Rows from block 12, named by matrix and row number. Rows with one number belong to one channel. Each number is 128 + 32 x the weight over its row's rms, rounded and kept within 0 to 255. All counts start at 0. Numbers have three digits each. After the name is the row's rms in percent of the matrix's.
# r30: branch 2 reduce pointwise conv (model.blocks.12.r3.0.weight, 128x256x1x1), inputs 0-255
# b30: branch 2 3x3 conv (model.blocks.12.b3.0.weight, 192x128x3x3, transposed), outputs 0-21, a 3x3 kernel for each
r30.1 098:130125123142105059134127104150152100109142192112142173066122136129191123110097083127128150138114153129169153074148148072172140170132142125143076158086156104149125061079180090137083079126118100192119107057142151118086118177168153129160122115122132164164125141117162230162120112095171103122177096107133155157145113116140126127124152128096134166140130094122116072140155160118065174146160145175169163092170182151115064158142128126098015101131159166129102113105180171153123122152098142131106137096093131136163113084160142156145133168145136123118117196117122095122121182115124074105134133145101075168157152111147127093100150157105087156079105105135129162112144117133111140098153085151132139172116134158161098112123139182222202167112145164117136195230148127170177165137123136
r30.2 110:170166156187149180184121181165147175150157225139173152208117153098159117166115142146129106141159146133164086181137156127168147152152141106125129153167148131149159102176171107116149164141131106114179094179122120136151157128107124141136122092131029133181164113110089128119183115103086153145083189150169090111107123129170130114165047169151166149155108176116130193108108126124141148145169161156142146144056090100116147100141132131161163159140160142118099125133199140147139146129153056099140141092150081128205162175175107171176133115115104135111125169129174164156174158144136124130142135101148127182155151171107154099161090141140141118126129140198105094093100112143130101145085111073112180093134096119109131146139148062077121136160118110089102168118182156144098196122049093
r30.3 080:140189133169099148145097156191144175178171247138155113098120172103156137134115133154098086148136139150133152202163156109136167104139165133120106126101124107142132078147125122147141123093108122103154125134111168171127123130128090072114101139147077102122118157122126168175159179158150116169115192131150049140198157118111122134184102144145137175146093051208125030130091114101085139162152123109151185112146133117090152132123135126145155151137135138097113138090166127087100079085212097130132106115172147153118206135143124165156119158166067117174169117131151086104107193118127147135142143144101154124134148140158142072141053186089108104161070113154115149090169146097130151118099108171082121038123099164159123129138130098110111083137139108134123151136170103176056109135139128
r30.4 113:157179138161100155151129142144198123168153222100159149140129135104130104181133135188137101205157141152143124144177135084138178152120134087128101178121174139139156125124179093125149121109131121137195117154148143127153121151092146137173129139143090141142143131094133132130192154133141135109132172178160134162157135159128137179186112159131190125125112139167167111128142136148154147156163150151164187120125135118097126144141130166159165174130154195132115124128181129187106142103190095082121143061137106164188187164199137206208108138133085114125137140149150176147164176138139159154141135164144086163181162131093138055128073167163152163090122128148124128067136152117108145101125136096113186131135125077122151111150182084164161100145141121097166237142179171138113189147075095
r30.5 101:141175155144069151147100193186113189122151162103147127170146165132111100154134117131161128141115089126123134166091153143126107121095157148081132092141119071134109152112071156121166174081107145110148133134099119162103095115083079056129099122111110060088087110127121084116119110179110124080089167120104135111140080120127151108134131107168103153144058105112105098100064097086142083107073119102130106120103102138072172084058121171160151127116193125117122075081072103100122125100199104063108176130111081155116141066130050132158126102150127156167134114073114072083158158085123080143113080056104173076149138143142150156109150156142164108179064171141202053119064100164142131131069187117143093112116150109094121126135133096112135107143113117121139113113131164117095105175116120
r30.6 127:129164170181156132143125133137224156133165220116186158109132128101172119158117108178104130204176191137128165119207119093207171141115142100145111163114190140151181101144205095161112127110141156157167151111153202162110134175123158118155138119120117167169162154118124147135170139141181134142179133172153130174159132132150142156152150149142171140133144104130139077162104154121122156155182141155172195113142142153126137157155149152152127145112139185128107122118184136151128152132173143151102120105131108181179198123119127164175134131125096106141132129108181162131173177126140178147164160149134122145184133164097151103122091142154098167116103121166152144086152158101125149106159158093115203150096098165129113106132191129195203133146165132136143221170156174142153190134115119
r30.7 101:121131145006153174157152165140152173133121107104130144097149146155089150181193094097095137117142153154126150131091115117096163173116093165121156098119072093107134175139105136158116175122122154132169130172106147122122133095143146161171150113103147145111122126103159142204111168188168136114142136161134105144111122118156103114175121128124154154123129139105119107136157073118132151136085126156103204133179127188126145180136151128070126122096105132152086069119155111153177124163098120164133100201114169116111112093171085148196093139161190185160142095105128108103122205103082078188130127102080147118164093147171102160196119143185124105110065095082179084176134140149105188151103069109109130134150119140080109121144130151092110135140133145144125188121121083073034085158183154
r30.8 117:161160164077100144182156093151165143106147167124134136144133151138129026163146132119159154124108091098141127108123105117167151121080140112058110148149164054125141095054124081150156108036160115110117153137108185172135060164087104092146082144163126053109098111130107130083119086110082149066158181084070156125137094136143118125170077119165126142143103105066151135090096158082091164156095119085159092127073161136143155105077104150187160147154185164071152118142152134088078109128203065120125175120110109136127120108139110156129159121124114148127145199119130113125199113126118123146133130110120161167167146143078171148128164116142128134139132119131131083143092058117106053131074106056138096126098079108090138069122137120150135118117149118110145073136171114150115189132098130
r30.9 105:120148154113115140167128116161172135149144216100122117107166111126181023165150120163129087147134084132135172137168100174180140118106164130156114120161136073139140078054171066085141109040148090096150158100102255184097088165112093097135126122161104109101125140114118126152141112136140143105172126123088154148187077144168119145136093122130152131139119067134130131132122176086078167145109123075102132090133126182131141135077126165155116153125146174078126109130131144082087102126206053121064155163102121175131144107141127178171131149138127133132186152120097079100129144150125138147142097132113145107168134144115160151163147083168107169149094116121113077160127119104126112088084089077133089131097100118097139091104152114200163098145166100156137161130168155116148204141113173
r30.10 103:110148164199112147122135195204163168127131226108156133199103152138145151131111119146141101160171114160119082187166185144115162140172128114135085114108120136149109100124183114154119180110161154118142125187110137173186147103150159117111102131132102112154148132153127128076118142130123119127091141127173102117145145164135140138118139147156147184156127142142153139151122112087149108125163115166122153116113098130099124136126151097163171132151142097131139139123114160148113135111113116099143079041117122160175201126199112136209109159153068034124112108126147179165122206122130103101143159141128071139203166120120115042188092166119060115028126144203079165063147167088134151063134120143101128089088085136151139136133138061106116103150118125119100130153173122164121127129128115
r30.11 086:107076110053174077094158146086168145131127125173108111030142147132110139134089086117117123168097148115154156115178077115140093141158096132151161149112107107109090127145121148082078149158112129189093114125119188134122173134180142158153095153139165206116158103093130110110173159147129098135166094143114135146115149129119097076124133084120144100149138078142108044156181154149044123158134170099154176218163126219133149145150159077098020152166109118132142094146165149103161080153119148134091093162090126140104126118085127125115124165183176178118162088092139129126111137121128079169130134133129136128144135145178090131139108164151099149124110136110135145138122105173127154125147089133128104162112163154117097139121164175255152157135153136116141139197102146097163163137163174
r30.12 077:132121126140140151136113121116181113142117173120180099118120174140106149129110136148115081158164084207162088127165127130079146114118130133121181136082103119082129125130141118146131194126153142148178156140087179184093069112131069137141109174163101121103092130134111139142115140166122071094139093091071146141125134129136105156073110122093112125200150084123130045135128136130106154155099141123104144131122161186094154151110125096159095139094148111127153089128130125124149039098164096102127125125141148116160127090137138091135115114146152114078194082107060145138046072123159121134136123157128101075106148130214072141206140171091090085102108161185164153225148056141105136151161103168093087101109067206148096095107118168136170104150134154147125072191125089126141097185154140
r30.13 097:115152143130132191170114184148148216151111219055123119158137136092120191177143157122119101127144163187171103156171113166157147165169142164100164129178093185137056136168144158168115189132130130090156067160146105139177149109143126116160137121097071130126132108076073051120101100157125143129083155118094115133099111122135143141132077167138124150143122182118103198121133110102193127122070119118103114085112055146110166134139123135186148134099118112148109119140126084146123140118160133057070098124109101144144134116125120188169177132105141118134175055108093179128151085146152142133135134146143156051159162104122177114143107118099181084188124169182126118156124118099138075141150159105096069106126105123127159150112122113103075119136146097093108166093173165096102189114088090
r30.14 109:143192128152147165162115119137229137154133237112164142117152135146133118171127117154083115169134176150122114130183140118185155169084141089130098152067160132147159122120181114180107097130140131143139141143105187163135115158120130101149135134133091156164141125109168143132133146163161132135182137112153138159141149161143127152139129168146189150126129102136129056159178138111121121159136176142153199121137148136150153166135145169203154127140157225138073130133201137155149158143204124188081152101149141164173199143134110197167149129140128124162180124117175118133164180128142142151141145136126120134172123146105161109136107154115095175106083080154141123106132170131112164101138133133083180126101098138126140090153175121181179120155158125111127226165164139104166234181106106
r30.15 080:104132163080149159206170193101150175127094164122117141179160155091111134175142132118109102140165093150156047165151094144107164145117106094078128144126139109152139122174089102146133178150156136094189119207108074135162117122142200154102146130119059088139129112052055081118152121147103087105133163091163135135105095132126153098171091182175127146122107177121140155117112048138199098122105147114121179191092091109093130130116171123121152130048106100125081122134120127164146124121145129105156132144122103110146138167192132124144113139140121146088130121123100153131090133145100140117144144189042086174132130133135131025148108097111066099060083112100132133117124159164085148138109093092123126141145130044111138107170159133067104162132085132115067166081135103119093137142151140
r30.16 099:115107158029168179170137179112187203156117142140128144068144164151151167163149113107062096132156176171157117151124085125142177180092130123105108100157156144133134165179123135146114140110139173157187114152146162153136162138145123177152147113078113151139149180091150117185126181188163113136191136152143101129118155137146145114172113136090189136123146117105114028148168093180118106123093149126124166132167107142143159177125160123147151154064041164157067106117147104139134099109127136187153132106133104157099118105138127165191157095137160152225109147118168127145137194123099096155154157177161182148151156160144160156136117125144091134084087122123156124145128154138118193148146078053102098128147134138106166157150128146140136121123155110179160175108133075113051125140168140
r30.32 091:148159148135097181165125172162176148147145205141138128163092162135129102148114132164109080163168142155105093158152155101102161140113168074118093172102139136134156078155157135118131111111122114122177130160126140132127140154115129118159143145125058116161199153052117095131211169147157104160130152124147076157100116068110140141192108145144159122131068091171138076124153098088121087169146158153129231134081078126107141125137111152182173154079168145083067156125139098144103115101207118178135148087165123166150193129151111164174135114115124155165181146135181164139144181116163187156145123132148170134172160163156156079175122129124121122066077093127121124111132178118095163098102133086113144107111102102114134106111201069088139147140127135123111165075175092148052134095093110
r30.33 075:082071136177110089133169212122106180111110103137130144180142128118126155159147104122122120120151145141161072144162132127104127193146109130155111088124098137131082155181105131134065166141162137134139122129129130137145195130119164164181154134147068141137136154149096150136124141138096082102187055120151151119080158124119103086108136166103145132147147167122134120087185129172162109156109158079133154160138097155084101104095089096076157156109052095139101158147181157229175130120085134137111114130133074130143115133156183100134138115110170115108098023105132207191070159204124142101141191103141118065105148150183104101177159156104060117080119149118093116115138036128105133118112171050157100127132105113105121155093126118121145158145109126101145103127092137093145089146166130
r30.34 128:132000107112112149151150094083113118140113100165139051093152169158126128164155111009126150009129113042119127142079157087131153038157099127125163045144121038137152162018153150108152122069166086102116116115124113088130147140134120129096099123163163089123091133133116118127100102137129100132130083139133063181167087152134132129107134120114132073151126116100151078130054142077115130080124048118170140137129154156134117079050108116144110167149129126119129142119094107116083101148086115129108128149126150116105138104098099165121107090128136151167133122097112110094134140118086129154108104123105184146129103145136117127100156130146116133112104103074133132136103152131099142131106134071145120082158119158078131121159184178127113103127144127111144121149101140111110095164181148
r30.35 101:078107085202128105098136087147101076135159145165103151132139158129184138110120117127108092168131210083181177138129133087158091203181078098163066142127137144125072122131189116109065128118126108188131113083133156107071118175129098097138097115121099136161142183102160141162140174125146125106144135124169101165130207159068085132136127145061177157101150125117114077150154137155067142198157168133133157136151097102148107129157127114100050127152138163165110097078165129125123126148079171119100107134081128144146138074186105116157162148126168121142065102130185121118141225128123077095138150141135088096172111140168123125143102197109082172078098146143111131100155172102102135082156120152107180162146118166129116118124157179175148146165143146142170168129155093126139175108127088
r30.36 088:080105106146152105120121148125104146133087156095132152207117133134134180093115123138172135097106110158175073175150109145049142142151059186115157110132085115109043108147152139156074177170152136093136120182185068114126135095109174143149152145117151085194122077129080091137096095123067079112063081104133156164126083146120106134085136130123132095144105173099129162138070142131151151098159126142121177121130197143117092120086109117108156145157138061124189149162106144169112133117069100124126122132148145195142159111171141117128159146154126134101170119154105145152102106158154172107171165143144090074139159155151128097226130190098140084141129177141096154149135126146141153180174113131140095128131080155122121118110134102064078125108109161110086009129141090094180116160119141
r30.37 094:124110136112168147148139138091125157167164155162081162131164133108156168149125119129094091139115167131161183142156106099142123204107114116151103133130093148153115139188104152070095154170097153134174080092121153114121130129101135149164096056081089142154178149081092129182150181147124105105193137175131067121121172126109119111153052104052157092108141161076119125134199081140110113150133145151116153135138064120122142169115109056104116124090069135127065135113176136141127129070138100101162085082193062170115121146162094179187124108080137116131071130110171179179150150155125094152172172127178127122120202190121157140130075116139127120078115115148115092046126107083151123116118087090105102093113099130112122193177163144192183124117134097097128142120122119116103161098106126
r30.38 101:104160120171125066123135088166135097141143182108195147116086113082128134072071104165115148178155148153155127090175140130172103155114154153146087140047127125127101041140188123113068093117165105203142120107131143133043130160159156115162161106151103154164129136119168219111145152126164142147165143143144119179144173139080125126123164158089128160145128094122122085147137154162090115185162148189152152151173140151124113162130133134136045168147181159139157139065208126144120164152110135137074120124080180116176140101167147131151111168166166084083143107102108156126137181141143087145125118133133092128148108109202116099166104182124088146098131169174104158141137129144102142089143118137099176185073135119136074107115180140198165141095139180099144140153128127150185158128142126
r30.39 088:094084106094156187149170165097151153126109095156107168122185125153132171145106117122106069156132183166128090141135114107084144193135108100134083094152136121158132145180113170132105157148084112145164138178128138119184149136139128186136041108120061138162167124134131140164175170151119084194198100124174129127144153114102114103099114119127140134146157176140097144153208099158169114135122177171132133174156084137139159135151111105082137146114052136113099163149194166146145131121098132159154099115150073139120100158185096097153148091103130167116163088131152171209105105177157119108164168161158149097094171134091127092150084136122048106079061069129072094084154092062152175116159118059085150110116085098123157113131121105092114146151113067102123119099119139108136154150134180
r30.40 111:125132131110021108136131167128127162134101176097124097134146160124155031106134131130129158097127077087135132157128110160184113099168174169101129077132126031120155080035141106120128168000157119111097152088053175169165113154097095051118098129176133079128142129135113124135156094106125143067158117114089136120188071156162117158171108109143135122170108098090160142070092167120081157151130086085126122094127157170149132113079087165151101155135178097106160105091154145038067072133164087118132178136135129154146141094160088150176128110132109125133131161101104114081165125154102101147164169106136152137129147102094131102108153136145160096157162192152099123153106137112170110136117119067126078130111109115070146112125146110160136115122116114145150128139151136115146132148086111
r30.41 078:181107118106123098111180082127170100135104094173123160064125109177075152137138080127093130090098131141111175105139127101142141093188151093169145153112156082095172123094115129186121133126086129152123146143123121095082146124086130187104122139161118131143135144104154169154075131134117074145137070144149146147168162104145095076097147156132160045139100141152122087139142165114060185112182128139154174143151190121131143104112135068104023163124081153140122132141083157126159081112081091139099114084097123162148140088144139180089123106116164090117135094133074101070129106087110077127139116136108105129111125138123108073120114140166072209095070070086109144077125065091052141091149137151170104104179122104117132105139148185184138143108146121107115160149111185122180200154142168
r30.42 100:118127172057144137133134145138156175118124167163163126000135137135106145155140096112094138102145134130147145129125102101144163123137121130138130082096114087142138136095164157147099123100154166195119134124150157096074145134120131150137117121129149196120106163148148125146113166155197078136183131169138082144151147123127088138125169097119168102137141054110119023152177107121035160083126147098138166130147160133129134151123111116157057134081131136149098080082148158144136108131112135208106137162141141153133109090118125124122146147147173153195174143116149101097147136154092133169099142091108178141145130097139143174090150115102044126102060103080155119114109092097115148107133089129116141086140159152161139152175133144167205060149141146209117149187120117154136096149184144
r30.43 117:154160122132078097153163112168127126135155213132142065094138140120145000121110159143144127137144088057089168128158098152181100106163172124132138143119129042164167103037167091116144138000155135110092164116108212134131124194072127082109092137133124112111115095142129157139122055168136123107164142110122147150159089126106141133103119110112148110165097097093172110104138169072084129133153080126118133107123162175101087091080061145138104110165154135072161124091146134085053106152135067145122194130114088147136157140158121150163159142108124123134146186114106076111168131114114130174140141120129131189148130117081140162111140142137135169153123164165130119147113109130125127109116101051127095134112133098071152094122169121191165131131122146128137126145146124124131133139112147
r30.44 076:069160066144142136128126200141109213161131185115136118168137148114098169128141146151126124124114149120152102145082141158122098174173107167126126134153102144119070163142127172128102211105138144161163072144163145156154113128085106123153169115109062142137108104050075118170108097121164110094139106157101114119098081108127146086123068122139159128126093142133101128114105096128132101139092068112109165153141047227078138135112136136113118133122117117173090061126082140155157083146101138068117157154173090147147207156204112165160100144121181133118206077077110171202125116143130171151154119100106109085155156167178131121178158138068135135121106155154132142115093110183117086119144194105137134117152140156130122173171128110086148195142159076140140088139126188129120094107144133
r30.45 103:122133114125143094117128170129161132143092075142131147170133131153094178109117151125142122119130066136131042164149089121055121075175130188123169145122120134121100124144121164151102158172122107101124135184128087123183162123106172142129177131144112093176120076172160082116105146124112059114098070100158142140129112107181114130074124101127118115168162159120151190123092140111189099102170118145126144111099164133105117064103116119137183142155144081110149163160089114169161128146125127137156116085171079115151159139154144133135159115111084167091191075137109156159116036164153163107160134122122138086129163145105149124178123141069194084186174163212108148183151078107149115169213137144141080155114097104128111122106125090075080183122085118057108041118105136107141154178121128
r30.46 125:157039109134071132164169102116111125065120118157074109146166109148141060147161144047131101053070114060137137163087149135143139081131143101131157069170164045154156137000129133095153123031091092104130117133114184148160106155107093097108071152132141087128119160135125126123128077123097165120157147127103166082135092139152114117150110121132149102140130092078157154083083139097135162128123080126125090142114145167127129063093113123163130144180141120070175132112154152085077098157180069121129145121133099178139158154136087145136160090135102163151134155105121122118174136102126128173146126107125158152178147158085183141101116135131123156138101133176109093127108108117120119130103134061139067087137109131053172086113157131154109129116150083107139089114139148123106166150153157
b30.1 102:086131122098202106091095101086119069111203119073106055155138121122119101123098145131095159111148154106113142130092082163102105116148101105130098102191112113143107148095121094106109084124122142143128153102126133129126123124110139118105134136142112110108083160118089119117151144135149171120140128132127098143087167129118118143143134130118148139126147132130126118105174127135132129106126088121200100118095098146121135133112135144116133122116075144173102082116087106102088105191107100137102167146139164080106179155143128111138099142100122096116087128112084170114084119125164134124166134132135133094
b30.2 116:129113153096126116140138170173105177126077123136117170089090116106111131095109131130115118130131098128148123147137117157092118112125101143103127113113130121118145072113133108140142061133128114120116108134139140131127107117100136131133119105123067096149064095135100100140148101149149074126141102170101106150115139121135140136131120131140140101128131156123096142125095110098103091136108139148122130141109151109117111131151124137135150158142174127075119165114154147103152144111125156112167096127103115144148123129106127106132105117107145119118154141149124108117145156170127117105113123111127128127
b30.3 095:145096163092155105148114156156090190099087119112111160132142137096142148098148143167102098126131118089157133155163122134121179055139089135128141086137092116113112110109152113122138076140157124124120128123145121106102137127123154141121128113143117120162070105106128107171147126165098089143117124171164106165108114104143132149151102079144137122129141184191135157167104107133105057105083149067145102117138150129106124131153144110109138089122135093142111130141152193095165122111108165144175124126116104095148141123149144111134100123088121116094162113123101157103097136124114116095140108105118119100
b30.4 115:124117138109155127134136145128123131120125123137114157129119113109133113123120127132121096139115098112140116127124115136121125091146094128128119115130126114132111115110117112107128107116127126130119121123143129136108137128106144129120121118100090123126088135109092117128145105142113100114121108142103101112127146120123126121130114140129147127111121131120118125132146100110131093127124145130140114120114128124121112115146126121118117126109134126102149143117168129115120142132128120122118134140132113156145112135101102123102132148119117140086141134134126122101134151148119116100124128113119123127
b30.5 094:150118189121081174203158184146132178140078140196146167133161181123078123123119140159147178127146132120148149128150145175175180121158154181129140138097125147132124146160138171160122140132135137102101133125111138114112159144151146109098142087158128137202095026117176122168175141165146053109166140149178157210133050164173150183176139143140109170130160229180168207153073167152163158131152164132108142168177173129131162121139183131147168104139120144148126113142091183167241138022154196167223127096147108079139105096154126163168129151124163120116137132188129128135151121122135119102140139119111137122
b30.6 117:127110151120141116129115127102107138130149133129134132124121114116138123118127123135122101129131130121140124107121095120119120090130099119116106119135122112119114089122134093097125116132124122132117133120142126149118133126111112128135132119131086113130084147114105099143128112143097125114106119143119126134126142123131128119128121137129157116128120123109117131125138087117117087094132145127157136125101150130125120123146112139132139108132129111134124118122124125112121143153128117122133138141116136127132149154137104114097118165111101131087109104107118152105108131115117133103119138132111143105
b30.7 098:173075121124062037166160166109085147126082072112170113103118087114191102107172138175147123123132080124124129108164127125163139137145111152130207093101115115131165105158105164194130114173124158160158135105144185141175125101144089114139135167176063101102055188103069166138169132109138147105124169134086069073079132079092135123160143099178152139186186125121135069159166105123151101094094142118126095136166133151127063121134102165153144115125132114155111108167115138079102089096046100121134135120148131074155191147194114151122089127090129162121155131196106070074149124115155158151130130145154147147
b30.8 120:165157222119073168164178165213151155174090142183135120141145129137096147145141140111138166136134176142152169127126149137141142105109106160136146159113134168158091126110120145141113113110112156152139154144109166146129175165147157053118172135148125143128125080130116123111222147140198053134212159157092151163128127179145156145196169169117103138125166189130117184104068164123163184173158159166113128174155125145161171161144162162187177188144141169155122149119098163156192134052185171179177136160129137115106122137109118135112144181164140146111128175200138127181157180175158138124137166127128126095
b30.9 101:169143185138110138144139118142127134111149118131106129144161148112056136147116145137138187132112151100136131113134135127108151062133080084121142088134110090128094159119175082013090119128150080149077084133121085139098124165135122063099126125127141160163127137154131136163180154168133012103151153161154127167150109150146127144202133153131086101151124173175136175131060136121125159154153140131132095160123148122110109130092122122138150132132127149178126123127091168153141157111142157141101114140137124131149123143131088102115119155118069112070096133129114145109107125093109128109131151094095135104
b30.10 106:122120119087158116107117153133125163114136133095120154118118104110136126102114132132108106132138120101155143139146101131139145110140108143125130113126115156135149106139127131132134083129129119116133141136133120135097100109089147154115124127097113125155091098115109128162121111133103110135088125164135118131098096100123102155101081107118172119112126129148149128132155116103117095096099126108153102090110151110093116121177135101112123122141155112128134111125129117104119114140100109107160123111107122120131158118113148116139114104102139132133134129136101107088121155173124115101138139114127155119
b30.11 081:118159112135197124169140083092159131117183151118133068153086158141150117099080075105132103117142142139108129168092106097088111066117146142114164125128120142087095105111165104092095126099164153131108162076161138165205155113136115096137139158127126086116151171110137086053120105121118197155115105090155116076127175103138103037137176163137172137169153094142097111151173132149130086146180186113183149149113097197157117155139159133133150114144135063178116104151142146117117127233152103117051181160123163049149164128190131112124083146118133116149088141141058174129083122130149155133116102124149138174
b30.12 073:165120168130121125092134110197170161163127145145152144148107101149143104158174180185129136200150142142123135106112095134172131140132121142136158117094117119106091142132121168120138162154154099097122146107157200118161103120103128115116149154157086095106121087084127121168160132148162149151162139142166123121100093080141104123175132103107162120070105169165162126169143094112133136136156163092168148099146135140121088157121107169131124103172164123174111119157106168134173135126098122122158126120081123100101197137134151144102132144104137141114110147151086108081104110122102136130115140113148125137
b30.13 112:182093174144064125159147178190113227164040149128143198085089129087122144101133165149122089131114072122145103125126131110065126071100130132083152086082126116144193097162172122118135074131154081114110057105121143140162116088106126159135100120153077091146084097138084156189150086189112079140103110218160091128142086119149136160150086115149093126121129154163119151158059102130126138183121178134061135142159179122093072105152128137152133143128188102070121108136153201094171143060122146148199091108064100145113135101116165145143125102112158142154167140147131108071136159136144135115129105100151149139
b30.14 108:130121153127138116155097149102103142114140123116107147110137106110138120109124139130134116138118129107139129113126101113121128086159100115118116110138115096123113093114118123121130104145137108166119116115138117140095136144144116131129118133115064128129078153135087118123128113159100120120093111141099114108133166107141123109137122154140130112140125146120119120149123086124125093114111145121133111145116133149137115122137124128128111117129138105138143125122159120110105136136108131108131118157128122135144130124121098116072110160125092139082124113124119124100111131121121129119129139109091124097
b30.15 093:158119154115058112156162189153135185154055126106146156059095087102173123063085112143160112151112063099147099103152128119139087137127077146115158122088128113103122045135107136176146061123090155107131132085142172112143154114135142144143103121127022102129035146136025095110189131145167108142130123176074112087112144113108139129121129128146148139100166137081136103139147112061123067130126140154098156131142151145129089126168131173157139150141152130110123107131141145119137114098131121129187122122109106125125169105122121112111113112094124107084149142178131027090163170168116126108113113098145128084
b30.16 098:167095184099091097175145165150107193116069115130137133095111087100163129086127122129119129132158113134124111125140117129145134097172121142134160079135121108147123080144106155158151090134115136151106116105154152144145118118107114140113104120097026098104066169128058121119110106112096159119098111123119069090107152085146136120133122118164102128159147151115113088133130085148139097129105169114125123138142146150115083135122125156139155119152158079151099104117133150072128112123102142133158129153117147131138143129140114134104101146103108134120151100156111114073113118112148127103142119134162142141
b30.32 099:128099162105119141119124158144085188125066133128123167093117108095142137084137121152114100162118109116140103110141087113107110082116052119123117122136147078126122098119116158146148133139133144140102134151137115127094123137107130142108131122075086126140079114144098111151155140168135112145140134154094088092117130127110123119116106143133124120140117125135139151147116102141109063082094151099131129089100124115105086102160137149124108126102151108062132118106157134085152140136118122132158118131076113160116122117113097101070117127103085133106139109140131105111108135158134147097142144111120124101
b30.33 081:135097093121121132114131120150163162150115127106167136112103067116164092079121095144101062111079101133096120118106082080088066100110141113137155100094160144116173089161132097160080097125101122114129129105184191116177126109102158165141147144084098128064097146100095131115104108059122172128068122093171115081104150123125104151091117109145158148080106141144112065131143072096090102107145164091145164116111131149105062129147140173126171114154148100102088117168117117101078075137118073098137121126102154118146195129134185160131103065131170111188153127131094087118133119146158131154122094165148136179
b30.34 113:151129156133100102162160147083133102141184115109169052157144136148164140139134127147131136096119135130122168155150107162150138185136165164140179147091107154164158118163138182221171180176139130133166132082148146147184146152196115117154168182190140139126155183099165146095147139112166195125163165133164130156127157127124156133134177153145220170158172103140143104151204172170193099122164137135187147146190118158133167117088159146107173090144110122184117060198096139126143132153150122153098131142185105064156159126181140115147094132142131160153109094165069083109116116121102170150110165162121176165
b30.35 096:082128092092222097079106072055090093052179097073091088112096103115152125067106117152115116104148153099154140183106119160140145097151141108111097111175138121103134154145130110118098092130106152140131141131177084133132152141109146148152091090084079074078102172124105093123085097091100171119090085099129086091091181098146136128119144129150162108124109090083120088114191128123127129134108112124188118140093101146142106139158172093114149129091123087136097146086137086116066099211090093108100159131103154122156106114132159091111107121128152109159115121100100165114124094106190127149157120151147117142
b30.36 091:114112122118111135103104136161149144125131150072121145153134137169145138171129157149145141136101154147139137139129097144177102162124133152123156151078133166131170106127113110136103092147142101087105147180137202130136086086083156169110158153098171139110138114119143143182089121107100144119106101103139122114108082133131094147119140137135182128108113133154181120126149159110130154129136117090138145106104129093108112150158145164131111141140158138117136086146122128128119075144126085080127088093124128139090184111114189143186123073151194149183124174187089055158119110152124129154140141159166137142
b30.37 092:138149135133176129137143109136145160115091138129152137101106086103178140074128143144135089119132094121140117166140127143124145092143139155124133092140164100103120096141089123124083082125106126100111110092167104138162116093094119141167070108096084098091098189145065137102110108089082150136082107131119064085094176095138147134148158089173107122149136119103126069134148100097132082162132166133117132136129133151131066157148147145124164142126171101127098144127150139112104123168136147158112109130096115112136107117138183111099116127123123111156155127118123185093133124085185121104127090129117117145
b30.38 100:105123100100179108107089083078128098110195119081091093151120133110101097148121159110114131100111141099100110089091069123129125105144115124134113105136136135121106153123174068055097119124172129145122133080130140141131102133135121127113115134118111123122112138096118105144103116156116181158122130155138122129089137107126091159108152129135231171107123129121156134122182150106145129108143138132196142129103111121130135122128107139130129105132118151170134115107092087134109111195144095102096127130128119091149162167155141115139111129125105102120096124100102160116099081098130142130146142141115149134
b30.39 095:148124144107129119147149140130142158135110154105154128112113081111179122080110074119130087111139109133114131128125099133129118085139098154116119097110126124113111058118085132154126107139090133117150128118167137130162135117112103118129091134113076114076108165116077113085107133091092172128086120089122127066124180105128144123106135091154136136137132093085122062148171107124135056132139169117131144110132113146120109139134163134121144139162168103124114123116170139132105108153125109127119167145149122098150113117140143149125117121126148145117148124148113087096126112125128132111117095141139108133
b30.40 099:161164204145090160146138131180134160157154133150164134157154191117049147143132158168151205119116150147138122170180158148127169095136158139148179139072138171146140208134186121098148106117172145150146150118129167136148147142157138055145151132166180130191158056156142116141168119169118047123136130160174177207129080178161124156159132130126125144131132171194120195110092165124130117126148161135160139144130141114107176143099188128128169137128113137195110109148087174157203127100159134129131134150155155082105167137169169138210135126138156130150141148175123128142126171141176134136160158121134146136
b30.41 089:122158155120135122117136110075124137128175155089134095177129105196173141131107085092142127102156162091128159160060126137109125180109107143146148148131134153129089103090072165170119144082036177187182185096140161151179156160146128077105184137133126104097155182088130092076164158111166210094135148100141141136134164102121130082104153182089148131110120079111080077105181178129143038147140124075160123099096082136159172125120143144095165105120107115171127081151132124158160103149122119130081173209176157106131160156158118113108114132129134160148081145121072146132093139163096147160116112158124140147
b30.42 099:148088163087090076204130124100107146070161101124119098174132149139165100162105140152120136110172125146125154154150133143125162114139152115132168102136096162140134098122119148144133133141131156154141139071128145132181152107153119073109157151173094102123073170087112116113120091111080136120118132133159108153075131072137118156113105127125117120182125143127089111132160121187124069102117148079136097172150154169129130131107163174121172060112119074199112068159102143078126063106112162127138191142153138030130191148216118143141068156073135143125105124126045143067104113095125127156108123140145154177
b30.43 108:142152172114157165152142129140155124124200136129141105164133161139063119144117160140126189116119159106129142123149145161157175101142145159132135107114105154155128173136190106076125139120179125145129120103129119134131138114156113061123143138157166136169121086105163126138163151167158044127162133170173155195090082151124116141127142152107150158092119176139151179103112178125132161135162155121172128161144136120119185127132171119128167127149108126204119149142068137154185113121165132133140146116140128073135151139154132144166120158138104114133102142141096177125101147105133134122140154125113144126
b30.44 081:182088128097116109097132183192141209135051121118144158111100099136116113114097137135107088133134088102140110137154145118107126117101121141126149084112144108104171171160154157143133115097099137067119117112156190141168123079127118149145114053101082082161082070127089093168167131138127121130128087127142082125069087120078092186179138111162109126114129152171139125138080105104116132159115150122098144141149158103054059099159131154151161103121176086074118136144117208135154145099123117126199088057098099102134168079148177119167109081120119124194158130115113112066112106115192109148128109106188169145
b30.45 107:142195135133091160100100114159193167135089166086126156120122124153143128141131124105128111143123145176172130138139131108146120132118148160128128148077121170141132123121142113138114132116106160112128139164111167158130134098122125141107177153134130138127130118123158161116114133113138144115107130121156188137156115139130125104134145131117120128068070070128145138132115161134112124153171146122089147060097090113125134143132154148151131167173176140094164152155154157216165122094153073106121136087097123146102158147117157164177171090163174160170120162154111070149122121145158131142157125154177156156
b30.46 112:161164150140126144145164120166126116168187153147137092155145170173117143132111148140144170129124164125147161184129142174136127137098103188138160154101155193147140137184122147179152129135114159154191151127139139125174153175199153056160145127179157127135154113126170153103193150136189132149182122123187158164151106169165149149133167157131195164113163125154115140132151190130139117163159116154168155145161129162154184144132192123132181173140147155168142158168114155163158108111160161158137150178184147104148130147193169128158140115162174179171124112145109105166142151170131145142162161172124150124